config.yaml
train_examples: 22605
horizontal_flip: true
targets: ["tissue"]
norm_position: "pre"
moe: "expert_choice"
layers: 8
residual_init: "none"
max_steps: 13200
epochs: 149.5
lr_schedule: "linear"
Rows from block 3 of a small class-conditioned image diffusion model, named by matrix and row number. Rows with one number within an expert belong to one neuron, the router's apart. Each number is 200 + 40 x the weight over its row's rms, rounded and kept within 0 to 999. All counts start at 0.
Before each expert's rows are labels from the 100 images, of 14848 (inputs lightly noised), where the router gives the expert most weight on average: "responds to" is what is common among them. Only what is clearly more common there than usual is listed. The data: stained colorectal tissue patches (NCT-CRC-HE-100K). In brackets: how many of the 100.
# router: router (model.blocks.3.mlp.router.weight, 4x256, trained with AdamW), inputs 0-127
# up: expert up (model.blocks.3.mlp.up, 4x128x256), inputs 0-127
# down: expert down (model.blocks.3.mlp.down, 4x256x128, transposed), outputs 0-127

# expert 2
responds to: tissue: smooth muscle (49); tissue: adipose tissue (33)
router.2,136,219,231,219,212,265,232,205,170,220,154,155,198,210,168,228,239,256,190,143,177,175,150,116,178,237,170,268,167,186,132,221,210,174,205,196,248,153,153,163,244,234,190,175,178,205,167,204,87,261,208,242,220,213,219,214,275,273,240,164,226,187,249,189,133,212,228,125,199,197,187,160,243,209,132,182,138,160,238,178,165,230,110,290,271,199,120,195,181,160,203,213,212,230,147,207,186,159,171,242,199,174,154,196,226,270,215,196,243,228,181,213,241,121,261,230,283,160,218,196,188,184,213,175,245,173,217,190
up.0,177,279,297,200,82,121,200,54,200,200,200,200,200,200,200,200,139,200,200,161,109,200,200,200,200,323,200,200,200,200,312,200,200,200,237,200,266,200,200,200,200,200,200,200,200,236,200,200,417,200,200,200,200,200,200,185,200,200,200,200,200,200,200,200,308,200,200,200,200,211,200,200,200,269,200,247,167,200,200,200,200,243,200,200,200,200,200,200,131,200,96,200,342,200,200,200,200,200,200,200,200,200,200,200,200,200,200,200,200,200,104,200,200,200,204,173,200,200,200,200,270,200,259,200,200,200,221,273
down.0,274,200,200,200,250,200,200,200,200,200,200,200,200,200,200,284,200,200,200,200,228,200,279,200,200,126,200,200,200,200,200,200,232,181,42,200,200,200,200,259,200,200,132,200,222,200,200,200,142,292,247,128,200,200,200,200,200,200,200,200,200,200,200,155,200,200,150,200,200,171,200,200,273,153,200,200,200,251,168,200,200,80,200,215,200,200,200,200,200,200,319,223,200,200,128,145,135,200,320,138,200,267,193,200,200,277,200,209,206,200,200,200,200,200,200,198,200,138,200,200,200,200,200,200,200,242,200,200
up.1,200,200,310,158,200,200,200,200,125,221,260,115,160,337,200,200,200,177,200,200,200,239,200,200,270,200,200,200,200,121,200,183,249,242,200,254,200,200,200,200,200,200,200,187,200,200,200,200,200,196,200,200,130,200,287,200,180,200,200,200,198,200,200,200,200,226,131,200,200,200,121,200,266,200,142,200,200,249,280,200,200,289,200,200,96,200,231,123,200,200,152,200,200,200,97,177,200,185,200,200,91,200,175,149,200,126,200,200,200,200,200,200,200,200,200,200,200,200,317,200,272,200,200,113,190,190,264,202
down.1,200,166,200,145,200,200,200,200,200,200,171,200,200,200,154,200,200,200,208,200,126,200,200,104,200,262,252,200,164,200,200,200,200,200,200,200,200,172,200,200,286,200,200,200,200,200,200,200,131,200,171,200,97,200,200,200,223,200,200,200,200,200,253,200,200,200,200,200,200,256,200,200,277,200,291,200,200,200,200,200,200,80,200,115,200,125,200,131,72,223,200,200,200,85,290,287,200,200,200,200,200,200,150,200,200,286,252,200,200,200,200,200,200,200,200,271,327,200,200,239,200,119,150,200,200,200,200,200
up.2,200,200,200,165,133,200,256,200,262,200,200,200,245,271,200,266,200,200,116,200,200,200,200,253,200,200,137,145,130,200,133,153,200,200,200,200,281,200,200,200,200,285,200,57,200,111,200,200,200,200,110,200,100,200,200,200,200,200,241,231,200,200,229,200,167,115,200,237,200,200,200,196,200,200,200,200,156,144,200,103,257,200,200,200,200,278,200,200,200,200,200,200,278,200,200,200,200,203,268,200,242,200,200,239,200,266,303,200,156,236,200,128,200,200,108,314,200,324,138,253,200,289,200,200,200,200,200,200
down.2,200,200,253,180,200,200,200,200,200,200,250,200,200,239,119,200,200,257,200,143,136,200,200,200,200,200,200,200,275,200,200,263,244,222,200,161,323,200,200,287,200,176,200,200,200,200,198,200,316,200,200,200,200,200,200,200,200,168,200,267,200,189,200,200,270,164,200,200,200,245,117,200,200,200,200,182,200,277,200,200,152,200,200,253,200,200,200,273,334,136,174,158,200,200,190,200,200,200,200,200,200,200,200,200,200,289,200,183,200,200,135,96,200,200,95,200,200,200,245,200,200,300,200,246,200,200,200,200

# expert 1
responds to: tissue: smooth muscle (51); tissue: tumour epithelium (46)
router.1,171,233,160,237,161,221,161,195,206,238,144,187,132,223,180,162,285,193,220,182,267,182,210,115,222,204,281,200,155,191,182,249,265,183,161,226,247,190,124,253,249,230,187,186,229,214,212,151,183,189,92,155,148,214,239,264,204,202,203,217,218,197,175,258,179,206,198,187,163,178,189,235,226,234,197,259,182,256,214,215,201,146,212,217,280,208,235,178,169,141,187,172,207,274,217,254,197,241,181,186,180,188,186,207,212,162,163,225,222,259,253,149,235,142,255,176,306,244,177,181,124,162,215,229,210,189,176,159
up.0,200,294,200,128,246,200,295,81,200,200,200,200,200,200,200,200,200,200,200,237,200,200,200,200,200,200,200,231,179,200,200,200,200,200,200,144,200,200,200,205,200,200,200,200,157,200,200,200,200,200,200,300,204,200,200,200,200,200,200,260,200,200,160,200,200,246,200,292,200,200,200,211,148,110,200,200,200,93,200,156,200,200,272,200,267,121,150,200,200,200,200,200,111,200,200,200,200,200,200,200,200,200,200,208,200,200,200,251,137,173,200,154,200,225,200,200,200,200,200,200,179,200,99,200,258,200,200,200
down.0,200,200,200,137,200,200,278,200,200,276,200,200,182,155,390,200,200,157,292,200,137,200,200,200,200,166,200,200,200,200,230,200,200,200,200,200,200,200,293,200,200,200,200,145,200,200,200,208,256,200,200,200,200,200,200,200,200,200,175,200,209,200,200,200,200,200,140,259,200,200,200,200,200,135,200,218,200,200,94,200,200,200,200,200,300,200,200,215,200,200,263,200,200,200,180,212,200,200,200,200,200,200,281,200,200,200,119,200,227,225,200,200,221,73,200,200,149,200,200,200,200,200,102,200,200,200,200,200
up.1,117,200,200,200,218,200,200,278,200,200,182,250,200,200,290,200,200,200,200,200,200,281,200,200,200,200,200,200,200,180,200,85,200,200,258,200,200,200,103,200,200,200,275,200,200,200,200,286,200,200,200,200,137,246,200,200,200,169,200,200,200,238,250,142,244,200,290,200,200,200,136,200,191,179,299,200,253,200,152,225,102,200,176,200,200,200,200,200,218,200,200,160,200,200,252,200,200,200,329,200,166,200,154,169,200,126,200,200,200,186,200,117,200,309,137,156,200,131,200,200,273,200,200,159,200,250,261,297
down.1,200,179,200,168,109,200,200,206,200,200,162,200,200,200,200,200,200,141,266,200,274,200,263,200,200,283,200,200,129,200,295,200,200,200,200,200,200,200,181,91,132,200,200,200,265,176,200,200,200,200,200,200,82,200,179,224,225,177,259,200,272,200,200,270,111,200,200,200,182,200,200,200,200,200,193,145,200,200,200,111,200,200,200,266,210,200,200,200,200,151,200,200,200,200,200,200,253,200,248,200,200,231,200,200,200,200,200,275,201,290,200,200,182,200,282,159,200,200,200,156,112,200,200,200,250,200,200,200
up.2,200,200,200,274,200,155,256,200,200,310,200,239,200,254,200,143,200,200,200,200,200,200,200,241,149,200,177,260,200,243,200,200,200,200,226,200,200,200,273,200,247,200,200,274,200,200,200,158,200,242,200,200,137,200,277,256,234,255,200,200,200,200,179,200,138,200,200,225,200,200,233,200,136,200,200,154,200,200,200,200,195,200,200,200,200,200,200,307,200,152,149,200,291,138,200,283,200,200,107,174,234,200,200,281,158,299,200,200,162,95,229,200,247,200,200,138,200,200,200,200,200,180,200,300,200,181,200,200
down.2,200,224,200,186,247,200,162,200,200,200,200,200,200,151,122,264,200,200,200,255,200,200,200,200,200,244,200,174,255,73,200,200,136,200,200,200,192,294,200,283,200,200,200,200,200,200,200,200,165,109,286,246,99,200,200,120,243,200,263,266,200,200,243,200,255,181,200,115,219,200,124,200,200,82,206,178,159,200,200,200,200,200,228,200,104,200,119,200,200,200,150,200,200,245,166,200,200,200,200,200,200,200,200,209,251,200,200,200,200,200,197,200,200,200,252,200,200,298,200,215,200,200,200,242,250,200,317,200

# expert 3
responds to: tissue: lymphocytes (98)
router.3,191,177,237,198,176,266,240,325,158,203,215,248,258,195,191,250,229,257,137,138,255,156,141,202,286,185,219,227,130,176,183,244,182,170,243,187,223,196,205,223,221,225,189,156,124,204,229,255,138,266,203,244,183,167,195,187,278,196,222,176,194,191,235,190,120,253,246,201,190,209,167,226,260,203,202,172,175,90,271,171,165,258,149,258,263,201,212,128,181,209,247,229,227,233,154,211,149,163,206,192,240,199,212,186,255,225,211,150,236,125,262,177,215,177,237,258,270,197,163,158,215,163,222,198,262,182,226,241
up.0,200,200,200,200,82,200,200,200,200,200,200,200,200,200,200,200,127,200,324,200,279,200,200,104,200,200,270,200,200,200,200,200,200,200,200,200,200,200,200,175,200,200,200,200,214,200,200,264,200,200,98,200,282,290,200,200,345,200,200,200,200,200,200,200,200,200,106,200,200,200,200,200,162,200,268,200,200,200,200,200,200,302,200,275,200,200,200,200,186,200,200,200,200,200,200,200,200,226,200,200,129,200,200,200,200,200,270,200,200,200,200,200,270,200,200,200,200,200,155,101,200,293,311,200,155,150,200,200
down.0,88,200,200,200,200,113,200,327,200,200,200,200,200,120,143,200,200,200,308,321,200,200,200,200,248,200,200,200,200,244,280,114,200,200,260,121,200,200,298,200,136,200,200,200,189,284,200,262,165,200,200,200,200,200,183,200,200,297,249,200,200,200,200,200,136,200,200,200,200,200,200,200,200,200,200,200,200,265,200,200,118,247,295,200,240,200,200,200,200,200,327,129,108,209,200,200,200,200,200,200,253,200,200,200,200,180,200,187,200,200,278,200,56,200,200,200,200,170,200,129,200,200,200,200,200,149,200,200
up.1,269,200,200,258,200,123,200,200,200,200,285,181,229,181,200,200,200,200,164,250,200,264,200,200,200,200,200,200,200,276,200,158,200,200,241,200,118,150,200,200,200,173,200,200,159,200,200,200,200,157,220,111,200,200,265,200,200,200,289,164,346,249,200,200,297,200,200,200,200,200,200,200,218,87,200,200,200,200,242,200,231,200,200,244,200,200,278,200,140,200,254,200,247,200,258,297,200,200,285,200,200,200,200,200,200,200,200,200,200,200,200,200,200,200,326,200,200,200,126,134,272,284,200,200,200,183,200,248
down.1,200,257,75,200,200,293,200,161,200,200,83,200,200,265,238,200,200,200,247,200,200,66,200,200,200,203,200,200,232,139,295,200,136,211,200,237,285,248,200,200,200,200,143,200,200,200,159,200,200,200,200,309,200,200,200,183,200,200,200,271,122,137,147,148,200,200,273,234,200,200,299,200,183,200,200,200,163,262,200,200,200,149,200,92,200,118,200,207,200,200,138,200,147,200,200,200,216,200,200,129,200,224,200,200,268,255,200,200,200,200,203,298,256,130,144,146,200,200,156,200,200,200,200,265,250,200,200,200
up.2,135,274,200,200,200,200,200,200,200,265,200,200,200,200,233,200,150,118,200,326,200,200,200,267,200,253,200,200,200,200,147,233,200,200,200,264,200,200,183,200,200,200,200,302,200,200,200,200,200,136,264,200,200,276,245,200,200,141,200,200,200,200,200,88,200,200,200,200,200,200,200,200,200,200,200,141,200,200,200,180,200,200,200,164,200,200,200,200,200,200,200,200,256,200,200,162,200,200,200,200,200,200,200,200,200,200,200,239,200,200,200,83,200,200,200,200,200,140,200,254,200,200,200,200,137,200,200,109
down.2,200,200,200,200,113,209,200,200,200,200,200,200,200,200,200,200,129,136,200,200,200,208,224,200,266,200,200,304,200,229,263,118,178,295,258,200,297,200,200,267,200,200,200,200,200,200,200,157,30,200,200,200,200,200,200,200,200,200,200,200,200,200,323,222,200,179,200,200,200,102,200,200,239,200,298,238,286,200,200,200,200,200,129,200,200,200,200,200,200,200,271,200,200,200,221,200,257,259,200,200,200,200,200,200,249,200,167,136,305,100,200,200,200,200,200,200,303,200,335,200,200,137,200,200,267,298,200,238