{"model": "class-conditioned image diffusion model", "objective": "edm", "fused_qkv": true, "parallel_block": false, "moe": "expert_choice", "num_experts": 4, "patch_size": [4, 4], "positions": "sincos", "adamw_lr_other_params": 0.0029, "ema_decay": 0.99, "warmup_steps": 660}
Rows from block 5, named by matrix and row number. Each number is 128 + 32 x the weight over its row's rms, rounded and kept within 0 to 255. All counts start at 0. Numbers have three digits each. After the name is the row's rms in percent of the matrix's.
# skip: long skip projection (model.blocks.5.skip.weight, 256x512), inputs 256-319
skip.4 095:191128042128073128128128128128060114128135128128128164128128128091128128128128128128128128128128128128196061128167128128128128128109225204128128104111128128128128128051128128128128128104128128
skip.5 109:128161178128128044128128191117128096128043128128124149148122128069138128128128128128128191128162128128129126128095128128128170128128217128128128128130128128128208165190214128128128128128175128
skip.6 101:128128128094193128112094128128228128128128128128218128128128123128128128171070093128172071128128092079128128128128128165128128128128128128128111240200134128128128128128142206128128128075128000
skip.7 096:128152158128128054128128128128128128128128196128129128177205128062128109102175128128128128189128128128128089128128128111128128128128128128128128128128128128147188128128128106128128128173151116
skip.8 088:141128128128128112128128128128128099128167128128103128128128128128128054128128128128128128128128186128187128128128128128128128128128128128128212128136128128128128086128128215204128128128175128
skip.9 115:128160128128128128128128128128128128128128128119128128103192086160128247128128128128128128128128128128207190128128066128016183128128112128089211128128128128128063167128128128128094128128253128
skip.10 100:074128128128128128059128117128128189128065099240204128128209128128216080128228128128083128100128128195128128128128000128128195128128128128128233128128128128128128128128128128128128237128128128
skip.11 103:064167128120128208128128128128128128128118128094181128128128128128128202128050128128170115128124128128154128108128128128128113128128212128128047128020128128174128172078128070128128128128128083
skip.12 099:128128128128135128128164122179128128058128128163128128128000128128121229128196128128128128062192121128128128128128128128150221128248128064087128128192128128128128017128128128237128128128128128
skip.13 100:110128089155128198128157113128128128128076128128217128128128128124128128128128128128128128128163128128128128220128128128220128128128128128128047128139055128128128095179128128128177071128128128
skip.14 104:128201147128124129128128128148128128128128128104128204128128128128128128128204139209128128155128078225120128128128128167128128128128128128128128128149128128026128128128128128128159128128128128
skip.15 102:128111014128128128128128128128128128128128213092128128173128128128154175128128128128128159128128128128095128128083128161160128173102128128204126128128128128128098128128128157058128128128245118
skip.16 101:128199128066128128195128105128128128128122128184128128088045128177137146115128142220128059128172128128128128128128128128102128073128128159255128128217128128083128128128089060128128128128179128
skip.17 104:128228179083128128128196128128074128137000071173227112128128128128128128128128128128128128128128253128175128128128178128128182071128128128128128066128132128128128128117128128128128128225128128
skip.18 096:128128158128128128128128128128056128128213128128128128128164128128174128047128128128031128255128128128128128128128128128128192030128128128210205128128128128128128171128128181128128128128128128
skip.19 098:128128128128128128204128128128128128128128128023128128128128128128128128069111128047163109176128067128128128128128128128128128048128142128128128141128136158128128128128128128049128082128185128
skip.20 096:128132128063176128128128025128088128128128090128128121128128128128128128128128128128133105128128128128128128152111167128107128128128128128128128128197128128128128128128210047128128128199128128
skip.21 098:128071128128128128110128128128157103128128055128191025128128128128225128128128128128128128128128128128128128128128128128128128139128128121128199128128159128168166205096128144187198090061128128
skip.22 100:165185128149128128012128128083128128080167128128116079125123128128128128103128128128128196128184176128147151164128128045128128079128128152069071128128128128128128128095201128128128177192128128
skip.23 098:024128162128128128128199128128128128154128128128121128128181128164128128079128128128128128128128128128128128128128128128201128128055128128128128128128128128128150128026128179128128128128128220
skip.24 098:128128061128128128212128128128128150083128128186128128128061128128128128209128128100187145128128128128128128128135128128128128128096128128128118128128128177128128046082128128128128128086128192
skip.25 101:136128250127128215128163128128225128077186150128128191128128128089056128062195128128060146108128128128128128128128120133128167128128160078128128083128081128128128232128128128128192128089128128
skip.26 097:128128098061128128128155128128128069128128179128128128128128128220128128128128128128128065128157128128128128128128128128220182195128128128148192128128128128128128128213084028128128128128126067
skip.27 099:143128128111144128067128128128128128191134128128128054128128128128128128128128185128036102050128173128128105080113128143093112128034128076128128143128128128119128128128128207195128128043098009
skip.28 095:128128128172080128128128128059128061128160029128183128128128128128128128128173128128063128128033128128162128128128128161128196140128128128128128128128128176128128128128128085128141128128193214
skip.29 088:143082128128128160128231128128119128128128050128128128128191128128128128128128196187128128128128089128128128128128105128128128128128128128128128128128128128197128179128128128248128112128128128
skip.30 103:128128128115124070128128128200070043066177125128164128128128255128128194128128089128128128134128174128128128128128128128128128128128128128154128160128140128128128096182128122128128128147128128
skip.31 100:118128128128128128128128064128128128128128128128128128128128128128128191100128128128128128217128128190128132128138128132148128128101128128167128128128128169098128138128128128176080128125128203
skip.32 097:128091128128128128128128128128128152128128128128128128128128120128000128128128128128134128128146128128128128128128053056128128128128128128128192128128128081128128078200128128128128128225128019
skip.33 100:128128128128128128118128128128128128214055128128128128128128070088128128189128128128128088134142128187128128128178128023128040128128208074128128128128129094128056128128125128128128128115054128
skip.34 091:124128128128167128088128128128128128128128128128186128128128162128128151128128128102128132169128128128128128171128128128128117133128128128128128128240128052128128128128128128128054128128128128
skip.35 107:128128128186108190133100128128096074110149128128167128128128173128182156143128128128128128128128128128128128188128128205128209128088128128128052128100128128128239128070128065128128128128217128
skip.36 096:118128122128128187128128197128128128241128128128054198128128128092149128128096115128046116066128128128128116128128128117096128065128128128085000128128087128128128057128211128153063227128128082
skip.37 100:128128128128088050128128128128200128085106166079128082060128106128147076128128128039237128128128128128128115092128152128128122156128128112128128100195128128128128112083117128063128128106094174
skip.38 089:128128162128128128128128083093128198128128090128128128128116128128191128169128120128128128048128128083128029128161128055191128128128088128048128128128128128192092128128067128128128093132128128
skip.39 098:128128128128128054128128230128128128128128128132082128128227128128127177128128027128128177234128128128128128128128189128118128128166128128128128128128128128128138128128128128128128128128076128
skip.40 101:128128147128128128019094128128128128157128128128128128128228128128128128187230128128128128128160225128178128128182128128128128235128167171128128128128172190128128128128128017128071229128171082
skip.41 099:128052128122063128128128128128180128128128128145128128128128212128128128128128128128128120128152128128186093128128128182157128128128128134081128128213140128128128128164198128106128128128122128
skip.42 097:128137128195128154128128070128128061128128147128236128128092079017128128128128128111128128114128065128189128128128128039118134128128146128128128128128128128128050128096128165128024128128128128
skip.43 108:128128128128128128128128219131142128128128128128128128176157128050128128211128128128128077128087128128128128128190198139076128128128128128072168128076051128128128128128128058128128146128132128
skip.44 108:128128128128128128128118128128198128128156115216129128128128069128063105229222059128128128128128104128128128128128128128128128176128128002128128128128135128128128178128058128128132128128128128
skip.45 093:128128039128128128128128128128128128065128047128128105093213128128128128128128128191175128128046128128128068128128128128128128128128128128128234128128128128128081000128128128025128128128128150
skip.46 102:128212156128151128128128195128128128074025128128137177128255128128089154128108190178215128128128075128065128128128128128128128128079128128128128113128056184128128128128128128128128128128128128
skip.47 098:128128128128128128091128128128183128128128171143128128128128128128128128128055128128200128198128128128128049128128128068128128039128128128210184046128201203128069228128070128160128173128110128
skip.48 108:023128128128050128128063128128128128128195183191185111164128141128045157128121128128079128128128128144128128128128128128149128128044114000128128154209128128128167115128128128128059128128128128
skip.49 101:128172149170128128128128128128015128128128221128128128128128128128128128128128128080128128128081128105128186083128150179202128128128128128128128128128128128222128128128128000064128128128128128
skip.50 103:128154128128128128053128173128128128239105187128066128097201128143210090172091128128153060128128128193128128219128128128135077128128128133128113128128128128255128051124128139128128164154128036
skip.51 096:128128128128234128128128068128227185128128128230128128128128128165128128128128128128255132128128128167084128128128057128128128128091128128193128128221128128117128192128128128170190128125096145
skip.52 103:203128128128128140128128062128128128128128128095128128128128128128128128011128117128128128128128128128128128045128128199128128128128128227128171188128128118122152128128128227128128122128128093
skip.53 103:128206128172128110128106133128066128064154128128120128128128128170205186128069128128128013128218111128128140128128128110128128079198128128128128063128197128128126067069128063128128113207128128
skip.54 108:129128192093128061128128128128128128128188128128128207128128128052128128128128128128128128164128119128192128128161128128128128128128192128128128017128128171148128095128124128196128128128128128
skip.55 103:128128128128128219058128052128255128128128128128173149128128128128000128128134128128128054128128128128098128128196128128128128057128128128128198128128128128128128128128128128128128128128128079
skip.56 110:165128128128128128185128128128128128128128128128164091128128128190197216192128128128128128128128128128180086128128128178128156137111128128146128128128128128128128128089152067128160128128128128
skip.57 097:048133104110046128128128112046128128128128132128128137048178128120068128205128061128128026128128147128174128128128128128128128049128142128128128076128128128180128008128128128128115128128087128
skip.58 094:066199128174128128128137128128105128128128128181198128089228128128128128107215095198128128128128166128169128128128128128146201128128214107128128128128149128128128128128076128128101128128128128
skip.59 107:128128128128085106151128128128128062128128199226128128128128061128128051128163186128128128128158128128128070168197128128093128089128128128128181128128126128128128067052128128128128128128041128
skip.60 094:128128142128128128128128128193128128184128128128225204128149128128128128177128128128141014128128128128128128074128128225128189118128128128128188128185128128128100128128128128163128186128128128
skip.61 101:167128128128134100043128128063128128128128147128128128128128128128128128128128153216128255128128128131128128128176129128017128128220128128128128128128149128128088128128128146131168128128128128
skip.62 103:203128128128194047128128128123128128128235128128128109128128128162177128172128140128128128128128128128128128128128236128128128093128128128049085071128128133128128128128087128128128128128128128
skip.63 098:128128128128128134024154063128128128128128128089128162128128128128128128091128040165128128194128072176128128128128128128128128128186128219128128128128192128128128128128128201128128128128128202
skip.64 093:087128128088177128128128128128148128168202042128128007128128128103128128128074128128173128128149128128128128128128100155175128128072128128128128225095174128128128128128128132128128083074140128
skip.65 108:128107134128128084209128173128128128128055214191128189128069128128128128045128128128193128128128128128177128128128174128128128070128095128128128128128128155084128128128128154128128106179244128
skip.66 101:136116198049109128128130170128067128086128128128128128128128128082128128128128128058052128128128128128128128091128128128128128128128128128128154128128128128128128128128128128128150085128128128
skip.67 090:128191128098058128128128128101128128128203128128210128128149128121128128147129128128128128205128078153128161128128128128128128128128128128128215128128128128128128096098192128128128096128128128
skip.68 101:128128128128130128128128128128010057183214128128128128165128128128213128073128128128093191186110062049075151128172128128128134128128221128188128128128128128128136110128128128128105128128128128
skip.69 095:047128128128128128128117128128161082128128128128128128128128128128128058128128128128128128128201159128128155128128128128128128128128128252128128074058064128128161128177128128128153128128229128
skip.70 091:128128135035128128128128166128146128167115128062128128128128128106128166128179128154128128128128128100149128128128128128128128251128128128128210071163209128128128128128128128128128128128000128
skip.71 096:128128128128128128202050128128128218134128128128128128128128128190128128151128174128208128104000128128128128128128128128128128128191128128128128145128128128128128128128128128128109128128128070
skip.72 089:082128128202128128128087128128128128128128128128147128128128113128128128128128136128206165128128174128128120128043128128128128128128193078128128128063128128061128128128128128205128129128171128
skip.73 091:080128128128128128128161128128128055128128243128128128098128094128187128128128105128128128128128128128075128128128128176230128128125128128128128128175149128222128252128077128108128128128156055
skip.74 100:128132128114128128113128104128033128128128128071128128192159128128128128152128096128128128128128128128128068128207128128098128118200128114128128128184128128128128128130128090128128128155128128
skip.75 102:128128128128104180150123128128034128187182128128128128128128089115196128148176242112124158174128128128088161128128128128163128128128065128128111178148189128128128128128128128128128080128128128
skip.76 099:128128128128128210122128128128219128126090097216128133128103128128128170128128128128128128128184128134128128128177128128128128067128093128128141128128128210128166128128128128128128085128148128
skip.77 100:182128128128084128128128128128128128128128128146128128233128128128128128128204202128128128128128128128128128128181128128128128076140128000128231002193006177104128089128128255138128128098128107
skip.78 098:128081128128128128053128128128128128156165128128128128128209128134128128101128128128088128128128128128128198128128128128159138143150111128128113128128128128128128128128049128128221128128067128
skip.79 096:117213128086128128141128128128047060128128128128128128128128030128150208128128185128128171128128117193128128128128162128122128128128128139128128078128125128128180128128128089128128018128164164
skip.80 107:128128128128128128128056128128128128224128128154128084104128079128205139128238128128128128128128143193175128128081149042128128128128182128178159128128128128189128128038128128128128128128144128
skip.81 100:128128128128128128043069128128128091162128220099128118128128128128128128088128128128142128128128128226119192239128128128074128128128155068128128128088128128128128119128128060036103128128223128
skip.82 093:065128128128128098128212135128128128128085128114198174128128128128128128128128174164193128128128128128128128128128128162128245038128078128128092128178193128088128128128014070128128050128128128
skip.83 100:128213128123178128128128128037056128188128116128128128128175128128128128128128128085128128128128099128224128128128136128128128128128128128128128160128128056186128128128128128128128128128173128
skip.84 090:128205128128178080081128128128128128128128199128128128197128198166128128128124128128128255128128128128128146128128128121128100128198097128140128128110128117128128146128112128123128022128085178
skip.85 110:189078128128128205128128128128128128128128128128128107128128046128203128128144128128066128128105173075128128128128128053128171128201128128128102036128128128128128128128128128128128128128128128
skip.86 097:128010119128223128181128128128128128128086128034128128068128211128115128128128128148128128128128076128128128148128074128126159128128073128184151128128128128128128128169128128151128128178128128
skip.87 103:128128128044128128128149080128128128095128128128164128128128128128128128128162128128096034124128128138133066128128128098175128128128128128075200138106218128128121206253128128128081128128128128
skip.88 102:128128128240128128128170128128094128128128128156128128128051128128209128067128128128128128128128128242128147128128117158128128185184128128120135128128128128128128128128128108128195128170187128
skip.89 099:128128069067128128128045128168128128120206128153128128128128128122128128100128128128080075128128128128025096166128128128128128036080128128128128128157128128128128128128128175116128128128077028
skip.90 090:128122128128128128128067128128152018144191128128128128128128194128100128184128128128128128128128128128128128128207255128118113128128128128128128128128128128128118128128128128128128128091128128
skip.91 099:166128079128128128049128078084128128128087127208128128130149128218086066128128194128128040128128128128128128128128128128128076128128128128128182128128082128128128128128128173172069128128128028
skip.92 093:197128128128172128128057074128128128128174128220163128128128099061128128128128098128128128128037128128128128128128128128128165128128094128128166128128128128128128128128220026210128128157128156
skip.93 096:128106128128128073128132128128128128128128147158080081061128128128128240128128255128128128128180128128128128086128128128128128128128128128128128162128128236128128128128128128128076128128128128
skip.94 094:135134128128128203128128128128178128128128128128128128128128194128128128155128046128087128255128128128162128128128053128111128128007128056128178128128128128128128128142128128128128128128128128
skip.95 101:215128128128128072128128128128128128188128128128128128019095128128092174128128096128128203096128117128128128128031184128128128128128080128128128128128099128128087128128112146128235128028128128
skip.96 102:116128120091191128181128183128149128128128128128128128000128187128110128128128128093128120128128128128128128165128158069138128128200128098128128128128206128128120128128128128094255128128186128